From a checkpoint of a small image classifier: layers 10.
Rows from block 7 of a small image classifier, named by matrix and row number. Rows with one number within an expert belong to one neuron, the router's apart. Each number is 500 + 25 x the weight over its row's rms, rounded and kept within 0 to 999. All counts start at 0. Numbers have three digits each.
Before each expert's rows are labels from the 100 images, of 14976, where the router gives the expert most weight on average: "responds to" is what is common among them; "patch colour" is the nearest of a few named colours to the mean colour under the peak. Only what is clearly more common there than usual is listed. The data: photos of plants, animals and fungi (iNaturalist).
# router: router (model.blocks.7.mlp.router.weight, 8x256, trained with AdamW), inputs 128-255
# up: expert up (model.blocks.7.mlp.up, 8x256x256), inputs 128-255
# down: expert down (model.blocks.7.mlp.down, 8x256x256, transposed), outputs 128-255

# expert 0
responds to: class Mammalia; order Carnivora
patch colour: black
router.0:482523461465495523520465482446508488527538516486477520508505536521493492512498500486496509526503482513541525511504534476493534497508472492491507508508469479486527558465501520522511481490504538521530518563500500463485520486469509487555466505535501495515533509488518511491549507478541523535535487504509489523556539479471510523456513482489488520475519559510528494510452494477495462461529
up.0:504480473505527484523434485474472490506488483463496468510525470508471489524508461455465520475445525419511477508488485488469481510478561505477510467513482455506512491517492455494501488527523524501511474489512478464477508477544496495506449459461500523497491508498467482475514532467510505514491531508487530520464480509514497502497478507451516454495533526548501503489504543482485545492567
down.0:522499505550507523519501514512434500516539506514504512429522538495447524535480445498475489510460476518512564509484500508485508498523476456521537519485526534533514489467549508503509468418475470548508457517496473505497507496510518501480566493517500507515507481524523506558526478478462513489492498566517514501492511463506502496490538520525501453485505497511505507502503513497502515517529
up.1:511505461507499491518470552486501496489512500474546498479502453431488486506469475498511476498440478446472479484503458505526510481469551524490521523491486478535492462502489481507514466527536516526496486501479512555474505491523522533532552465512529558503479520455482462477456540503525502490480476494516562558498498500540547506489490503509514509499507503538514461466520509518550503499512
down.1:503459540470476507532502488529498546506488502555517512487525488513500534531495468441448495448519485513483504542456518497519513572485503428495492507492515498490503515509455476494524518501486475525475496509545504463471488471475514489478520548518520485487472519505488503525483486438516477530499502523517477509505477524491490495493526486496512430490497519501464522505502525538515509526515
up.2:508465478470468478506544519462489520484495455483478461510443526494489490484523507528493494466489517488462508475485476476471526463467478530452506491479427540528457506477446507483464496467512485516518507533516536504473509534501523531457553492480499496455492466526513503566501503477519455527511527542481517536517473495512483523490492493499529537475469536510433507497469519493477508534520
down.2:473500509499513497534480527514539488497499522513499548544535501515473545513501493442489477471496462493568467507462499491481528504496473532532471527488512540472448463474464493502469487509521507470513510514467498516505492555512470520514453519504479466506512470491477472507511498504559502504517523487453470462491470504509465522511561515481522509521497516466533544515486513489491488510487
up.3:484494524514520503474466534486490459533498529531551483468509491529455503522481532548501487502493426513511446498469559526523471464504506510513512470478505546482532461503472505516485513473520516479497542498507502427518488502524495490485493495518494465499516526493530500512479521459520473446471459545478493473537482510507501476536547512511515492513484509461491454492514500480492479507475
down.3:522513513497508513527515509499504522491509488457471532532488489511542460490516458473507534498506534434543504495466492517502506547509491509480519506533511482470504503509499511476494497524481478536476457456540476545487494497494495541529499497551462520500548493472488490500468446560495493497532512486511507535507530469512521497482477491501503525518514483527509537496492530498540490542527
up.4:521449514491545521554506505524511501443495500506524486524474447491464480513473447502472527507482494519501516471530515501498531481474519511545490474476533453483476517501518542493489487494490490478507518475472490507514481529503471474473525527481531480508498472519469483470500474517483527516512496491496514489491518527544523446481556503482518527454504466497497519480558487495531489482516
down.4:451482500497487509532502514471472480473492529505495520486469487517495483507492527536441472518483478492476462539488556499518471499510501500472526549476542553518507497516487484538514496494513428518476492519517509474524503511524491518482498482507516562488513473502520535484510533500465490465454500577479546502458483514503480530504482483487458462489534477503548492498561466524487528489553
up.5:482506541513511516512489523478513490516537516486515523475510475491483521481508503508474482526484520497458496509531457469493504523527499489543527507534519467506487504517516505506543475505465503516500529485495505480493492488525503558446489516528502536514544511473493483513543499499475498517474502481520445494507448510500506505505489520492473460496467495500519476499462489500430486467521
down.5:493455462498519506478479507491492466454515507498499545523486478526476531490505453485498500479526469469476527498486518543499462512499508486467497498500499512466432474507499485471500529504520465490526453464455496509439516471492487507497501455486480503498507452502460478532519479508528494508474518547505504503484535479480492504531553491470487507446481515491452497485466557479510506492484
up.6:503488527490531532476545555514471518520500526502499522539515507507479522520466533510535462477482516523521497516500517523455485506493489508461522480502501509457481525437498503472501503515492483516488444462556482529458497499488512526521505509515483486528465459501497490481470502525486485536499493520511483495496499492475494491523478493523485536497444489536521497507521516484528509523518
down.6:475497527471498531499475520472509484493488480505553468484502500512520490509460528545515514502537477533517510473519481468494507507533481515501484497512476508510566453529498499515502488545498478531468513525482502510520474509498518522480456464494534490459531455488538499498464525482469544500514486482492484489485487492523488514504530457459521507537500500466465535534478505525533531484480
up.7:541459531531494523469475530486504486493494516517507472527491459518470488471462535478502471495498545489501457509494498520492526434504524512550467527528534508469500503485486463449496523515475505543493523507489481473527477535480508526457486457475510486478499523469518503527458511449495492468480515523490454480447461517526514467499516529483506495543495497486539495514479532523501466477536
down.7:521511495490520470470474498506539473507497487544499531550514530504519488453469484458495504506506505507481516513547507508506526507513520501506489488518472534515472486495490454467492484542493555481550443492507517469525491466496493543489465496476537530511494449476509455537496511530514471480514511520495510523497483472486426472482513488498475492525452513507528473517510515451511523496499
up.8:491499512513495492483506495531461472522526499514452506499494493473485506462526510467474472469515504466494517504533485463515501530491516476559473485456485554448520475504496549526544508501531499496503505499502473541560525545489502498473539489477523499499502511493484501503517538451492530514513522512465491488478539510548536535536524518534512491438477526488473514508571508489546485507522
down.8:469497500501514533526510513503545476512498515471548541532505462491519474496463523538521478517482505500477464532541498535532541497518473485492537511520491530538474473496498484473504516483521517534459497470530474519509465483431509518497503509476525505486459508496523486479453442485470481522523491517461541494457501528446497529508504514500455517531493469523445460532504491529513508510499
up.9:531491476558491499542511495492496491449523473481522531482483524513467477526516516516540536465512524495502518511464532501470519518502470495517475472493513508506443527507480463467449483489490487500475477479499473487508497556462456499496484479526499460525500476518496502545518482541522508469473491508445508550504505501469495542501499517516504498512509519473517546529493527528511488484475
down.9:501507506467554499543456511499496482526512524487482487554499465522529546552480489483467515500523519490480475519531477459500521490481517552466492535548521454465518478465506476469512497503502537463542490533472494494521526480535515492527496437502503514504512520470513542543471542512498495463541529474486453515461510534482511469469499480486513464427524490442494488489507505529458487460507
up.10:473497553538476479490484492481509508463503489477521519493483481504514489518451518487470546512463446471467515516532447481502514494492494473536509515498529490496487510517529497475457503499473509453529477470507457537564522521513507510463544493532475507503538515483494520495472534497500508517479514520535511513479510495553523514489517491478529475523499532468499492456512474469525501514512
down.10:489526513508500476510501511465483556527479504490474510484489485461504501471511451504497510498541493552468501518498519540516526510524471499488498549510482470558506528516521468506483529492472449489495492440519490499470511464503489477512518533483519513493502512515451486482503463513511538488503518519458506479493523481495490503539505495461476527475483440546522551540506515528494484520456
up.11:504482491506531458462499523506505509473539524531483476516552480492514515484494540521526437487471479458441475465545523498510495442503522502506455496510519535494500445492476480523499504492457453523516517508519476513492515482506457475538503500532531564540508505474525494438492489525497487513493497500535503494473490522516494463544470552486491483509474492490510527485465473500528474490483
down.11:506504469504508481537550497541468537509481525489480443556482466486491521481492495512513494535466507491500517486472515510527500497524486498493509551560502493542466492498468511510491515468471525507510511459543496472530477498487471511497489509492516502448508473484506494531526479555470486513526503502495517481487519512535500522480509432469509486498464547525451525523560536462506502496490
up.12:498488524507484461503509553524498507477514485510482479556507451487482508535489494542483521482511512534452481482449524529496534477525500483498494499519490516558519501493486515499489488511542532511518490474539513500497522476509493446535484512514496524515509468513492495459507529469501484514518465534478513513543483518492514492530553479516441522495453525512464457551486505513515492511497
down.12:485512490499518537449511494512493509501449513498528456487483479498528496476511464517451460489497460470529455473537514483474527484487482481532483501559544496500496527488515464483541485494463522501499559504507501499491494565488526552492506493484518520481491455485526496493448477510479497526507583498516492497463502512499443479479520471503542542507467546474533528511507526499477512511521
up.13:500487520473532525462529487486527515479514505492554526525452491473510528512517484470444429525509492492561473512512503475544465547483539470485492480517501454521462469458580494507506509510461484506529506519528492475517429522474504508435525468488486476530513490504518518537505541506502540484482513481536507517519464485514537524535469478516485466502500534464501513509498516487501487506484
down.13:491476469506499481505476490469519526521514555494517515504460486532508495536545456460512516525570515512468515474489486520427482486503513483494506497508487500504502455516453446501513494493567513459498434489510485509481539496485474532505465508455515526492505456472514489504495495503504542506442492528502466491486497534511491511491539521505526492459499465485495542469502483499488513480486
up.14:552491532509535498503522508499528491495482467441516534496512549491542499488516437537553499480506517494460466507448452479521513507537468449498517517496490498465478494524516498465475478526433544467509473497513529521533520508534507503469480499510470527501506463516502478515467528512505504499485524473476489563508489485510489501465511483498509490520476531499490521492489510505525495525527
down.14:496522499516535487515473526489491528488517510487486494496482482497488549527545514506505520501483513524488496517507484501493499513497509475502536496510487499478444467526490546534506485503513496474494494510528488471550517509513456512489505492539536503536475493505551483448545518471498453519465499499492490467514530523459512530507472473517455480522526509530527508514486561508531488517494
up.15:540492497502540485474544462486465466519526504538509474497474489516484515510518485482470533486480518534461517525482453465465483457478466474539518462530485472541505499503488529462504512503531481481531494506508522495503499489538496498452480491517472448526456486548506479512491494493497545503476503493443530518486505482506487523541495496478473494489500510531482516491470491528493473488518
down.15:524493496463477530465509568494470486487459511516492490538510495419513492506469478509452496511500512457511460500521465497535487507476514520507549481508484530492472555533461504499529489519516531531492524501528502453498486462479523560538484478470477512597491472444482514466476504491490486523535495487500482482515513497501533481493470482485456521490497510507538503483518531496449527505521

# expert 6
responds to: kingdom Plantae; phylum Tracheophyta; class Magnoliopsida
patch colour: green
router.6:521511502454477523498540509523512502520464500476453511475497482499485527473477482520520507492527511493491512493505534556470493505462499526502536494488477525472485501487500555475501533535490536482537540517477538518496477506525503544496447451455471502530511489497490498525495523546487475480483469488502493474548499501485504485506456502474489478518464511482482500538507463519470508494460
up.0:485480460512523491496485486501532470516486497494529514491484481503521496488505494548532485501490478515516494475528506520492476455439492495508530463511471541503499471468525508484542522485496557517515507495544540446473487481513465532512518482482519522461521507499510483491525453480501547540511498483473483489559499527452511479528500473539486514498472512486460485500481496453467534486459
down.0:507546562484498485525549472509493498490508505495498453474511510469465512536464488443477507469507508546470517518523486468513508541463526508509509504500489506509493529480489478499524472511546511524495495488507452483521466497524472507492448529494508556471500509514495497450485508529491505515500453524510504513487452519458499501501538527473485444510506505524542494501518520475510483495488
up.1:485483471535535486507513517509551495504457505552459509484498484547505489504518517523493550534497495471519504518458503530490498492463502521496476492473479521529494456458475497475502491508495515473468515535512442462482489526495519498495536496470454488476473442509488543475470510528532515504494493511431516532546517498512513506485477491470487491504518471476485477494482524494525502477497
down.1:531507493529526506520481489471472514517504515475531492455537438529460491477450455501476492477512469510508485456485486509542503514505496496468496489504518479509509490526527521479517533522519498538513475478484517508486511483469489528479547543483547493486509455499503521509482521473505503503489491501520538488503514513481515462512501489446521474477460500496518523520476520496491528569474
up.2:491505470467493506485424457462460505554514519508494495479507529496551466514472492509524524519517469492444495514496467505436531554524502501473529509495474536471487489461542514545510527510470498528483466475513535511432529530501492529516521498513510528506524482464476493494471460485502502519468486486513510476500527511461513506468516537549466486502516508558516525529483542514483518507523
down.2:517525514481523507494484505491499513491468481464524512515473482474488517495473468481502493481529539485445550496512528526451500495463498487511501489457459497506491511486490494507474474487469460460498491494505461519510521510514502504478532493490508446544497488506452512482469505535466522467451495512523480500469484507507489487548501470493492499501532493450508505481488546491537509481499
up.3:501506528542465536480462521488489486531544495493518519516524459465472502482536499492559461563500517485471475512504504556508513483538512513564509495505450457547490474539566459536476511496486465512551515493522501525467510502492480479521516491516524502499480470498521479529490459514490511462497518510502492527509482512517485468480474494446506536526506519470513494541492517511466508513497
down.3:544510506507517491506531501530515505497525485469502494535448541486500523503496493506482510491490527529489469496494490513498556507503473540476519503491484535543529505492534524494489491499518534478462484524439465527494522479443517487504527490521476495499524486439531466525468514492514483499505498505500523492512493512495538499457505477529476501520541528492510513475482533484510499493525
up.4:477496470536483497466464489505461503442519472466473487487493516498515496498526491528464528482520499526486471477512496490527571540476495479463520518497513492523508505468515534499524558511490549559503478486499506508473527482553425492513461501468483492496503491529501503506512476480541515498510503488486501487496521518463512528521492495516426498513545499523484595519466462514517524507535
down.4:553497493516523516484502493473482542543494507489496485588496492520511506493528552504478493515511512454502531516498497506458443476493522487533518506524542533500460499487501456493516471504494467466496488517487502519508487555475490483506511496531528485549488475485481522514473521494486507524545491479458527537519531510497464469478484483491464494492489510499544503520522492461523518502449
up.5:548502493498494488479478533490530488553514467456504502513479529512525531484471523531485508571497497429485506458504509558452499529503487553496522514503475444533452467500541474499498513497444520462470506448508506467520522524547511506465469537522503490490484546478473488503487488508512484462487532463485502504492500507522487503493487542535463504489501457511516523477474487511467504508461
down.5:512463517517545486521497481510498526514526531532483514493475487506482495500499459526462485475483510494517507496467453443571472482521484490498503495489514573479509520485510484502462448514511475558540521507460536523478511463509471506475518474491469495501462475475500519502443499491512473491492474512493481525523541506475543501486499531485505445526482498493514501493483488489511499511506
up.6:514478501504553500550500510476494515534467496485519485499487506501492516472483489483518517477488537509458512492529465481533508538473526499502484549510500479507507463509501505508529510511496495482524486538533494514504564501486485433520515481502459542546490512459533471507525473511485505489457494537463478478479471502485497481506470496513488459511534503499458501498508476500491495499508
down.6:455509499507509506464452491477475467458522482472507496464551509494494462511496555496492543500511482490539507498519498532509514527510473491528542519500442454471510498527527523465442491463503525541501514455503447484487473531488495539486470474486453491493487512476528484518487487532475541539488488488494550551490487510507543467500477497500475459482506522502454496514472520481454493508460
up.7:530503516486521502506523505486487492543490512512548440471459494475469516514538486453507484548465456549516473529534488524506472502483466531532490525504512501504527552482491523485495454478459516548494489512483496508468480507495485477510543488480525508507496517497504561498479456532529505492519524472484506543477503471516484461491523493495517514549482494491513478491521471530491461488538
down.7:489486515486485502499542478515496485497483523483491514501511500496505504510471521514447521512492501472477473440509480492529557495486537449472521525513471522444534540485454509562486503527542486466561496522517521515497476495505468497474497517503473483519505476480487462509507508508487477461519446493498502506519464544495549460514499525505478487483489520485468516466475504489485513504517
up.8:518497515527521450492501467491493492528568491536472462467485477469483523559491452503493439497511472523459479514533476521475530526504479504511473489557522502493482488461513504551488473510476470491481505495552497481467475480524509472474514505501483494475492498497501534466525480501517477514502529504479487489497518529577521522536507487509457520542503448488495558530512459482519496503547
down.8:513572526499507509500475512500519498491515477506507542470486486522518494475467530508525509471492488506510529483524503481483473501563504524478494488521470493451535520510533500516535499532524530488490493478507489496477484480507437506489497476524461499523487465503514523545498553520465524535518535499484523490507500491513487487502475462462482526484523500507524493505497560471448514524516
up.9:471477565539502467457486486476460555508450459524476462486515465494552532482534508478513480518478514451544490524563497530479436493500486555482492472526507547520510480496502466494486500469478481476492483469504529557509498491493515511494472521484503491512493515535492495523519497480496506503497481520464478523464480495457486501493508506502467481519488538525475570478554534484482488499507
down.9:484479431525520534525507474517515448461504488480502498491459497519469527523495532489488497486508515480528514496508470501565523502497505473466508454468549502514476442514506538490495533533496480501481524495531501479473543481506469475544489500491484542496517510507505462454490471494497496536441419518538521479500513503506527519544516504436521515492469497535524521534494513505540516511500
up.10:496539504514539488477535503494500478482522505483530476527488484512562460520507479495496536492447495547513474493481499492487513501517473544497481512483569546495516469481534521477480487476527524512504516487493500477492525532541482532474515488463515455541503463482483506507486457456470553540493489470471509520477494493494462507514470538496486453511537464521475513476485488509520496514485
down.10:464479466480501521506472518439488522520522516512502528501512496528531488529450456457494500488487442471505500524494495472518507511537534459477461471509513504464517456523497498491541517503472514513488478499486523517517466515486538487511487520480475490454532499511517479449490518496494490492492478535503493513492529522513441513461513484515506476491484496523516522476494505488483484468518
up.11:499539521500512471514527584489479490462535508534526513536490459504525515503483508549530508520465507506506479513451489467511501500523459498436508459464486508495467481546468522532516537524494486513515521496476501492511521524507517492486441488475525513523496496509498495459487524497472545543502479528488460495512488511476468466452480487472506512465533487558494531499542493463463501495541
down.11:489481496534558511497519508512515489492510493453513467476499468447520538525496514497506478551483471491466532495504516502501490483510539478508440534479491506480522473513495476511515534499520538499560467519501515529526475507484521468531531466490553483540502482525528505498500496471503507466542465523524496541489445476469473486519535560531484513453481495538501491486488515499487500524513
up.12:492503504488526484473481500511491496484452497534516528492514524506528565470526465483476519541498490532473527483472500463471495525500509516464517521527517542566508546516482563483541478501481474458547497505491510512484459529494493514509479479525533490454524517533511440537524479505520533544500517514449510497524486476469461506551491446484523524479476527498486484474496451509511511476539
down.12:510468528554491516526548460527487440491523520496522473454511468459493478549524487502519509517494505488512451542513507532513518491554556506497552506475531475456503448523489492507494494476507472500533523513481505477545520516499534476440463479487508528495488503518496473445474535510509516466467488502504526547512486481489498532501532508471503472493495500479478492490499531507491505511483
up.13:523532552499493546541505489516546496511500509507493495482488478518497554509491502522477491441483469491487490497511473486529544486487502519507528466529518474489488509499463496500507523486531468521534472502463451524464499511527488480477547495490482483501479541506550469485542503524491455498511564488507505471508449491503522506481506501537477495489492490529491559509505522512515496503560
down.13:516527509546489533499526565456471484480513507482529514512485513470514457503508509502468478495505526457512490511461520458468494480551503544476482464515530517474533516461522497506488515521492535502493538513516458514523518494480456519517487496511525507518503436448473499481511512529483475520485493526481476486505518521521506475530487452514518499505474453493497490532504538485517546493488
up.14:492491477477497548512473479480510503518463511488570431474510499501488468513493501503503524519474526468490470521481516522500508464479548525495498490473472481456528512481458502480476519482480526528498502512516510532512483513504524530515477500507526487521528508492492506533483490500508489516506531468505517499536496508477497556554497532483468510544497485454505423527475491536477499490506
down.14:504517546478508529500477513497476535501498467537547559471517486528531470560528470496448540486478528523472488493479505503526516493434444507505462525512474498563482505482504537527483507518493485471479487553522484494509488483505455521529518543536477513510509469450490475511448505493472483509480472507483501500503518478510461489488499525492472501491480504512539484471476474519500530493526
up.15:507487514548471467524545455542471511508501498544504527503521496516493506537521500498550504485464521508512528485511472497502523507536558514551501522507513483520480487496506488492508477482470518517515504504515476464489527511493521520468482500547510508515507513548507476485544503492500482489540527514501513496518527460496534510513477480509548500514480528482539477446439489461504488536491
down.15:502508495528482488495442520482551512510523542476441482477454490523492489519518519506434522461563510461476466539489477513492491503492493497476481509536489515493487496483507474504497497449512504466490484517494488564515550466539494552537517522472488482498498502476477528460452488502491524478506486465493552515465455542493499507514499488505507495525506436493478519502517476515472505496536

# expert 1
responds to: phylum Arthropoda; class Insecta; family: Nymphalidae
patch colour: grey
router.1:464480543556472520502505500472521510529532511489543505509525523456493514508497491490548466490495467473544488533484515484519475485517529483564495479496509517557493475499519470522469481491532464451478490484510496505488523511500477533497486497488518471515492501464520503528505522495470559512561482502492518489478481470484489480489499508476533499526489502497484499460530503464524506518541
up.0:498501499490511492484525496494469522500519477532529515482461528470466440502515565484497515494520463490507486495525538519496473475507503516485534468488491531478502459494512490475471515509486497480524516547463472483499507499486544515500516529472501543451459532504519510523460491506507483547465533525447505468510504464527483473480504529488491451485553448460525495481524496528470497470503
down.0:497548500495495481511529465485505483513496500503461487534528492482543503467469452511484476519503515513486496495486453462493511522506492518509475487495493484479482512512480540528520509485523481523496485494535498473480480515503518502504524498503498504536492458520514508497530521459516494461493498461504482503470525506498471477547482470490459521471413509507521522496461464469537522565541
up.1:503498463509480512460494467516512519514547484503529514514517478484504479501486469543462508534495559487550515531505493514493517476476511498491514498543495436510526531568485513515520486477484492452528511448507493439520489525487540539494495498462465492512521516523463480506485475507479471475518466487490516517504465481497501523531504523517533467477445512483507524483462505488440484527490
down.1:488470504454446521510488501529494537510487503492510510520478489485474507478499544496533526498481527509487483477523454501542450478496467545484533537544492505478514516491491488481457473504492529504527511498523488503532481512497468486514485468451548517518486467482471510532506527489518502516482482497429524513482475504488469478439550495520501446550470475479528471494559471537501490510509
up.2:478515525483498470509496488481485473457472482479474475501535525488490496533532508542490491482506486495468462509504501527501474487477461472529494549538466477498514542489502467495508523457482490493471447502583497524496523475500491471535530501538476506475489522502485523504523502485480492499489502502507496508461474497516484536506546512496529506537490503500545516523493497524472466448505
down.2:526483486484508484479502457509496503518508494506499542500455476498518494474479528464455544476463495533464467494495485496486537530556452514512495452508498509527535507488507511510526477515512475505514501481493477487478502507534478524477476459480502508498510476482499479493526521491528480476482524498503501525509493499437493462502507505477473478523549495489476502486506537519520513483526
up.3:481467469459498465482493495499519542486440470506503507476465483514489536441523500465468467474498485529475465528537502503514486543509482473492492521494559479497516471478515466533470545462527490488567494496523484510529467497504539510504506501469460488493457498512507504553512466461506532536496470480475518501469444475482511442495505527509504520522528483531499492482496536508464462488495
down.3:544496514485460441506494495526491543507506528524481463496515470498506512478555511518512509511530552472461506475495491528469489498504467517513527485493505493484540536492512492470463506537514483455480493514521467459488519501506501474485517514503530510531483517526486504473493504472456476468499476477525521483507483481524532493510488482486489419490502523523558443487510475469473492484486
up.4:474509511523522452492513510546532495455554538506541491478494542521495474495503521474498511522509534521522503511538502489500448518518474515462482501494488442511485494504514552527506561519484527494501489483459487505504523493491495475483496477501478505483521465493542486518515496476495532503511513490492469500502518542511469491487491521480476488516486560512502540509483522502524486473470
down.4:470477507556496541521496516469501483559494494502468471503490504473488508487482490512462486490509518513505567522472550492502512490474509521472493463466522487504497472486484488448528474474497517527478455485527465491494469453481451467515487494507478553524500441469451510529516477550462505425506469517491526498517533484522506483526492543466504504463486500478466549509502508518466453547504
up.5:523525502491461539528503507495467507506512474518493493500503532465552486488504475470493537522496538508502504510524533511496534496502452529474506481489462510556504499524480475504513500526479522497471502494491470510465471485489490477442522466533455520550522509491506492473525519515467539466476520450433517503499504479512507529506476477492527504534545523500498515520471560491514492489529
down.5:503487528557477508504463468483515504508463514484549490496528494484485504474508544572488483491543552482500512516483484535521483485521526498488501470479499517486510496494486475482501459470484480496457500479508524553458532517500503521477473498511504478471515495550524493530476469510514512486527485538501473537511534511489506463480492510531495497497492488478554501529486515486508486501446
up.6:509550516529506510479469551482470486504474523498493559498507497562524481520511531469505522507474563499496443486492463534458512542537514486539470506479536496502526477476504482467530517490489509487513498527480497488510471490539512482504499500490515563497530517442495504486544514471504481483531529525494484527508491564502527551502503509501502523514506492530513502475518497525535508541532
down.6:481516475508493555557502485506490510485514499485496510511511486452468470446494525516499519502505461504507499530517487492496526514483543524485512476522495486465484537486485516482505461483535504521473510482541515474474499508432480516467505526540524499468550436501485525467472475480510503459521476496503518448507486498488511486506473478511521514497496468557498496523472532528446504508515
up.7:472519487510496506484475517551505530510563483554524525483510492529586486522569481487512509496483504490509484520517510514505514473473490453455518482529485534512486530478532491490499470489497497487498506491514457499513509497474464522491503501488486497479503517510530488507480501492496471506518517506530519511492483474443475487508484454507476482538513475479484517508466505511503490456553
down.7:525492490502552525538504503470527498514508488472479487514517510513477539493465505519459489502489504479517489465465529491483503526492517545501517516525499537493524533544471498535523556537491525491472497524502555479506519506527439481462514527484511508529485498477522496470476453434528469496532494497502500475460497523526526503490514548495468530489536483527538468470536487497512530528467
up.8:512473528521498519442537464478531526525492483456466482515494491510507484482499505476493493520505475541473478494485511501515559454527476522489516509468494507537483522524499543483517549470501502512528494488559475478546505516490434479492498521449470538461510521517530508470482478520477550509517511486531483463482479503570543513537526535453482471505484480486503481520491534500498516529524
down.8:496471500437507474500476503511507469541519509490540556454510512503555499528516507498488492487515493486478500518552512510504497523495528521499487554460513435446493549480506484504554464510483482529517470507470513470484492509523494522545445470493538492481540555532525533500544485507560522525500488508477543499532484485490480483498489476494531513511492508515527498525491493514456453479488
up.9:510530488512470464489521472513476482531487521490508487508521499517496497485526524502505506562523487530491498531533498447538468504536492510509481493507566490483526477506479505578497505536496495473532505494467532515503507473487506521508511527502509501539493525485503465509512501485498518520480503507500532514477489522458469510511514491517515503517470498541492532431488503483481506559473
down.9:463508483503482498524512470480511500540438487516529527482508485477522529503503475514488525473457474506505490460508474486478470501500471491489476486470503534481457523542526487477502465459453527508501525493519448467518480520497480455455470527516503495466515503502513488526506507531520510487522473482514510502490488507532557507514503481454466454527544480498528445487558530507517446472444
up.10:533540529534555500500519501496558488529483538468565497486525483475516479486494501498521491520496504476509479504446517504510517525494526525474495486482552514486521503469510509506479502542539516502465524472509511521473467484482505488543459499525535497475520447501492493541466500467497543489472480519507501472521496538537493512493483522470516472536526520540468455537484489512449517490542
down.10:511508496476478524475498561501518463500514455525486527481468521517500495525453502538538498466478504488504499521495525531477534503476484517548505482512476499502501507486494512499520466461472481513524494558467479513491509538471457489466509512505530449485518521539491487500497537561494489474476539509499531532495523466485531550492489527499483511517529516518567495486490502516527501504473
up.11:454529485484522487466533515464518506500539529513525520504509493488536494460472499461434483498451489495505476491534481506443517479488497546500450504519477498511462523483473475503477483486539501539505513502481524519510496494474548505460524524476539488510501484472502475537522484487530491515524509511475506496450486501468522502461505490498497490467522489477487467535525499545485488474474
down.11:515523509479526466474455527517472534547504484506487486515505522467505513486522500491502548513488500520493507479460548473499544528524487528486528490511468462502503496476494492530483516467481499512507502528470474472553529505507522463535509505504547510478484516526500480482534530522514491501530482494525522492515501492493471500544508512499481472498505497542500533480502439464523556466483
up.12:479533440505497505487489508516511471567530500507510544477547523480502513495497501501516507477488505473473501525518514517491482486503477498506486461499550522552533491551498473549493507508521510515519509533492483496494470538484545519528503518456480516517477496569536462505499549489524489513476524470484528503502514528499477508490498494523477474537487509503487455493468447525508489463507
down.12:493463534462528508543495464500479467446495500485459498533488491528475496492447512526454530487500490484510506493505496527525504458472524529496468494499479491464482473489506486491502510459512511518473485496514493557509502522486503548475484484488523527505545506459499529499477448486494514470513494486462494489515497513516541517461447507504467500497495502517482536463549496536463469510518
up.13:518486487512535522515533520457503471511527503523496543466513525487497452530513509509496485511530570517512529484534479510517469512482498473497503495474517505491511482486504508528504502494508517527505543483506474565521491490488535473477499473538484466502528491493545491522517516496516474511488430467493498527490492474469531534506448500510491502457541500532500514472498513465496510485500
down.13:529493450514445524434496489459486512478516496500500492529467516508535505509498514525473481468533507491470514509501481471467528486480522517482470497518506519452512438521503492458521472483463534491533467501481501449475489486515456553528469496521497446506486518491525511504489484469512496516461471517501509534506524487480496523474509516518489511498464455483542530515499495534521496495500
up.14:472493487548483475483502531515473501521514519498515484498477511495467522465537504469492469480493503493493506493499545493503470439450525516504514503510511495463513476497483466488528467479483491517531516486492487485470488496491492476513483568476521493520454497506461517520550550496440466519496442508496476511479488510460514519520495502526459502522523511509491560505494498508482512482514
down.14:507498541488475458510529486525509474509554517465524481504532510530488523478460540506496526515471482475509490497511492450468513506508486484462465487504471501477474503528513505493527518498520525577499524511490532477509490502522526536468547501509465466535453487443487530441500517542550502478503511522492551513482491481471528496512506501512488489476497527507503448445492456505525511488508
up.15:477518490487527480488523514540496504506489524499565470491501507521564459498530493483532433541532488512510494505500538493486490473497487479477471507463489514523529491533508528484522507503483511476488461490479513492498456496506474524527513506475556487492516509520469527545514501515501480513498521487549479527503532491518462534555514483524551491511505513525487481482512475533538521544468
down.15:511516480532489520549489484451510493521500496519529529517475478507501504474510519495520508511461499539447529491522512520513501501504539517505499495477504538482526493489494493493454470497537519504532495517532464466484496495504516513474513489485503475513507455533470489440520508512490519480509475510498520529458479482495504475523431489491534528507472529471451490519513506513514484503499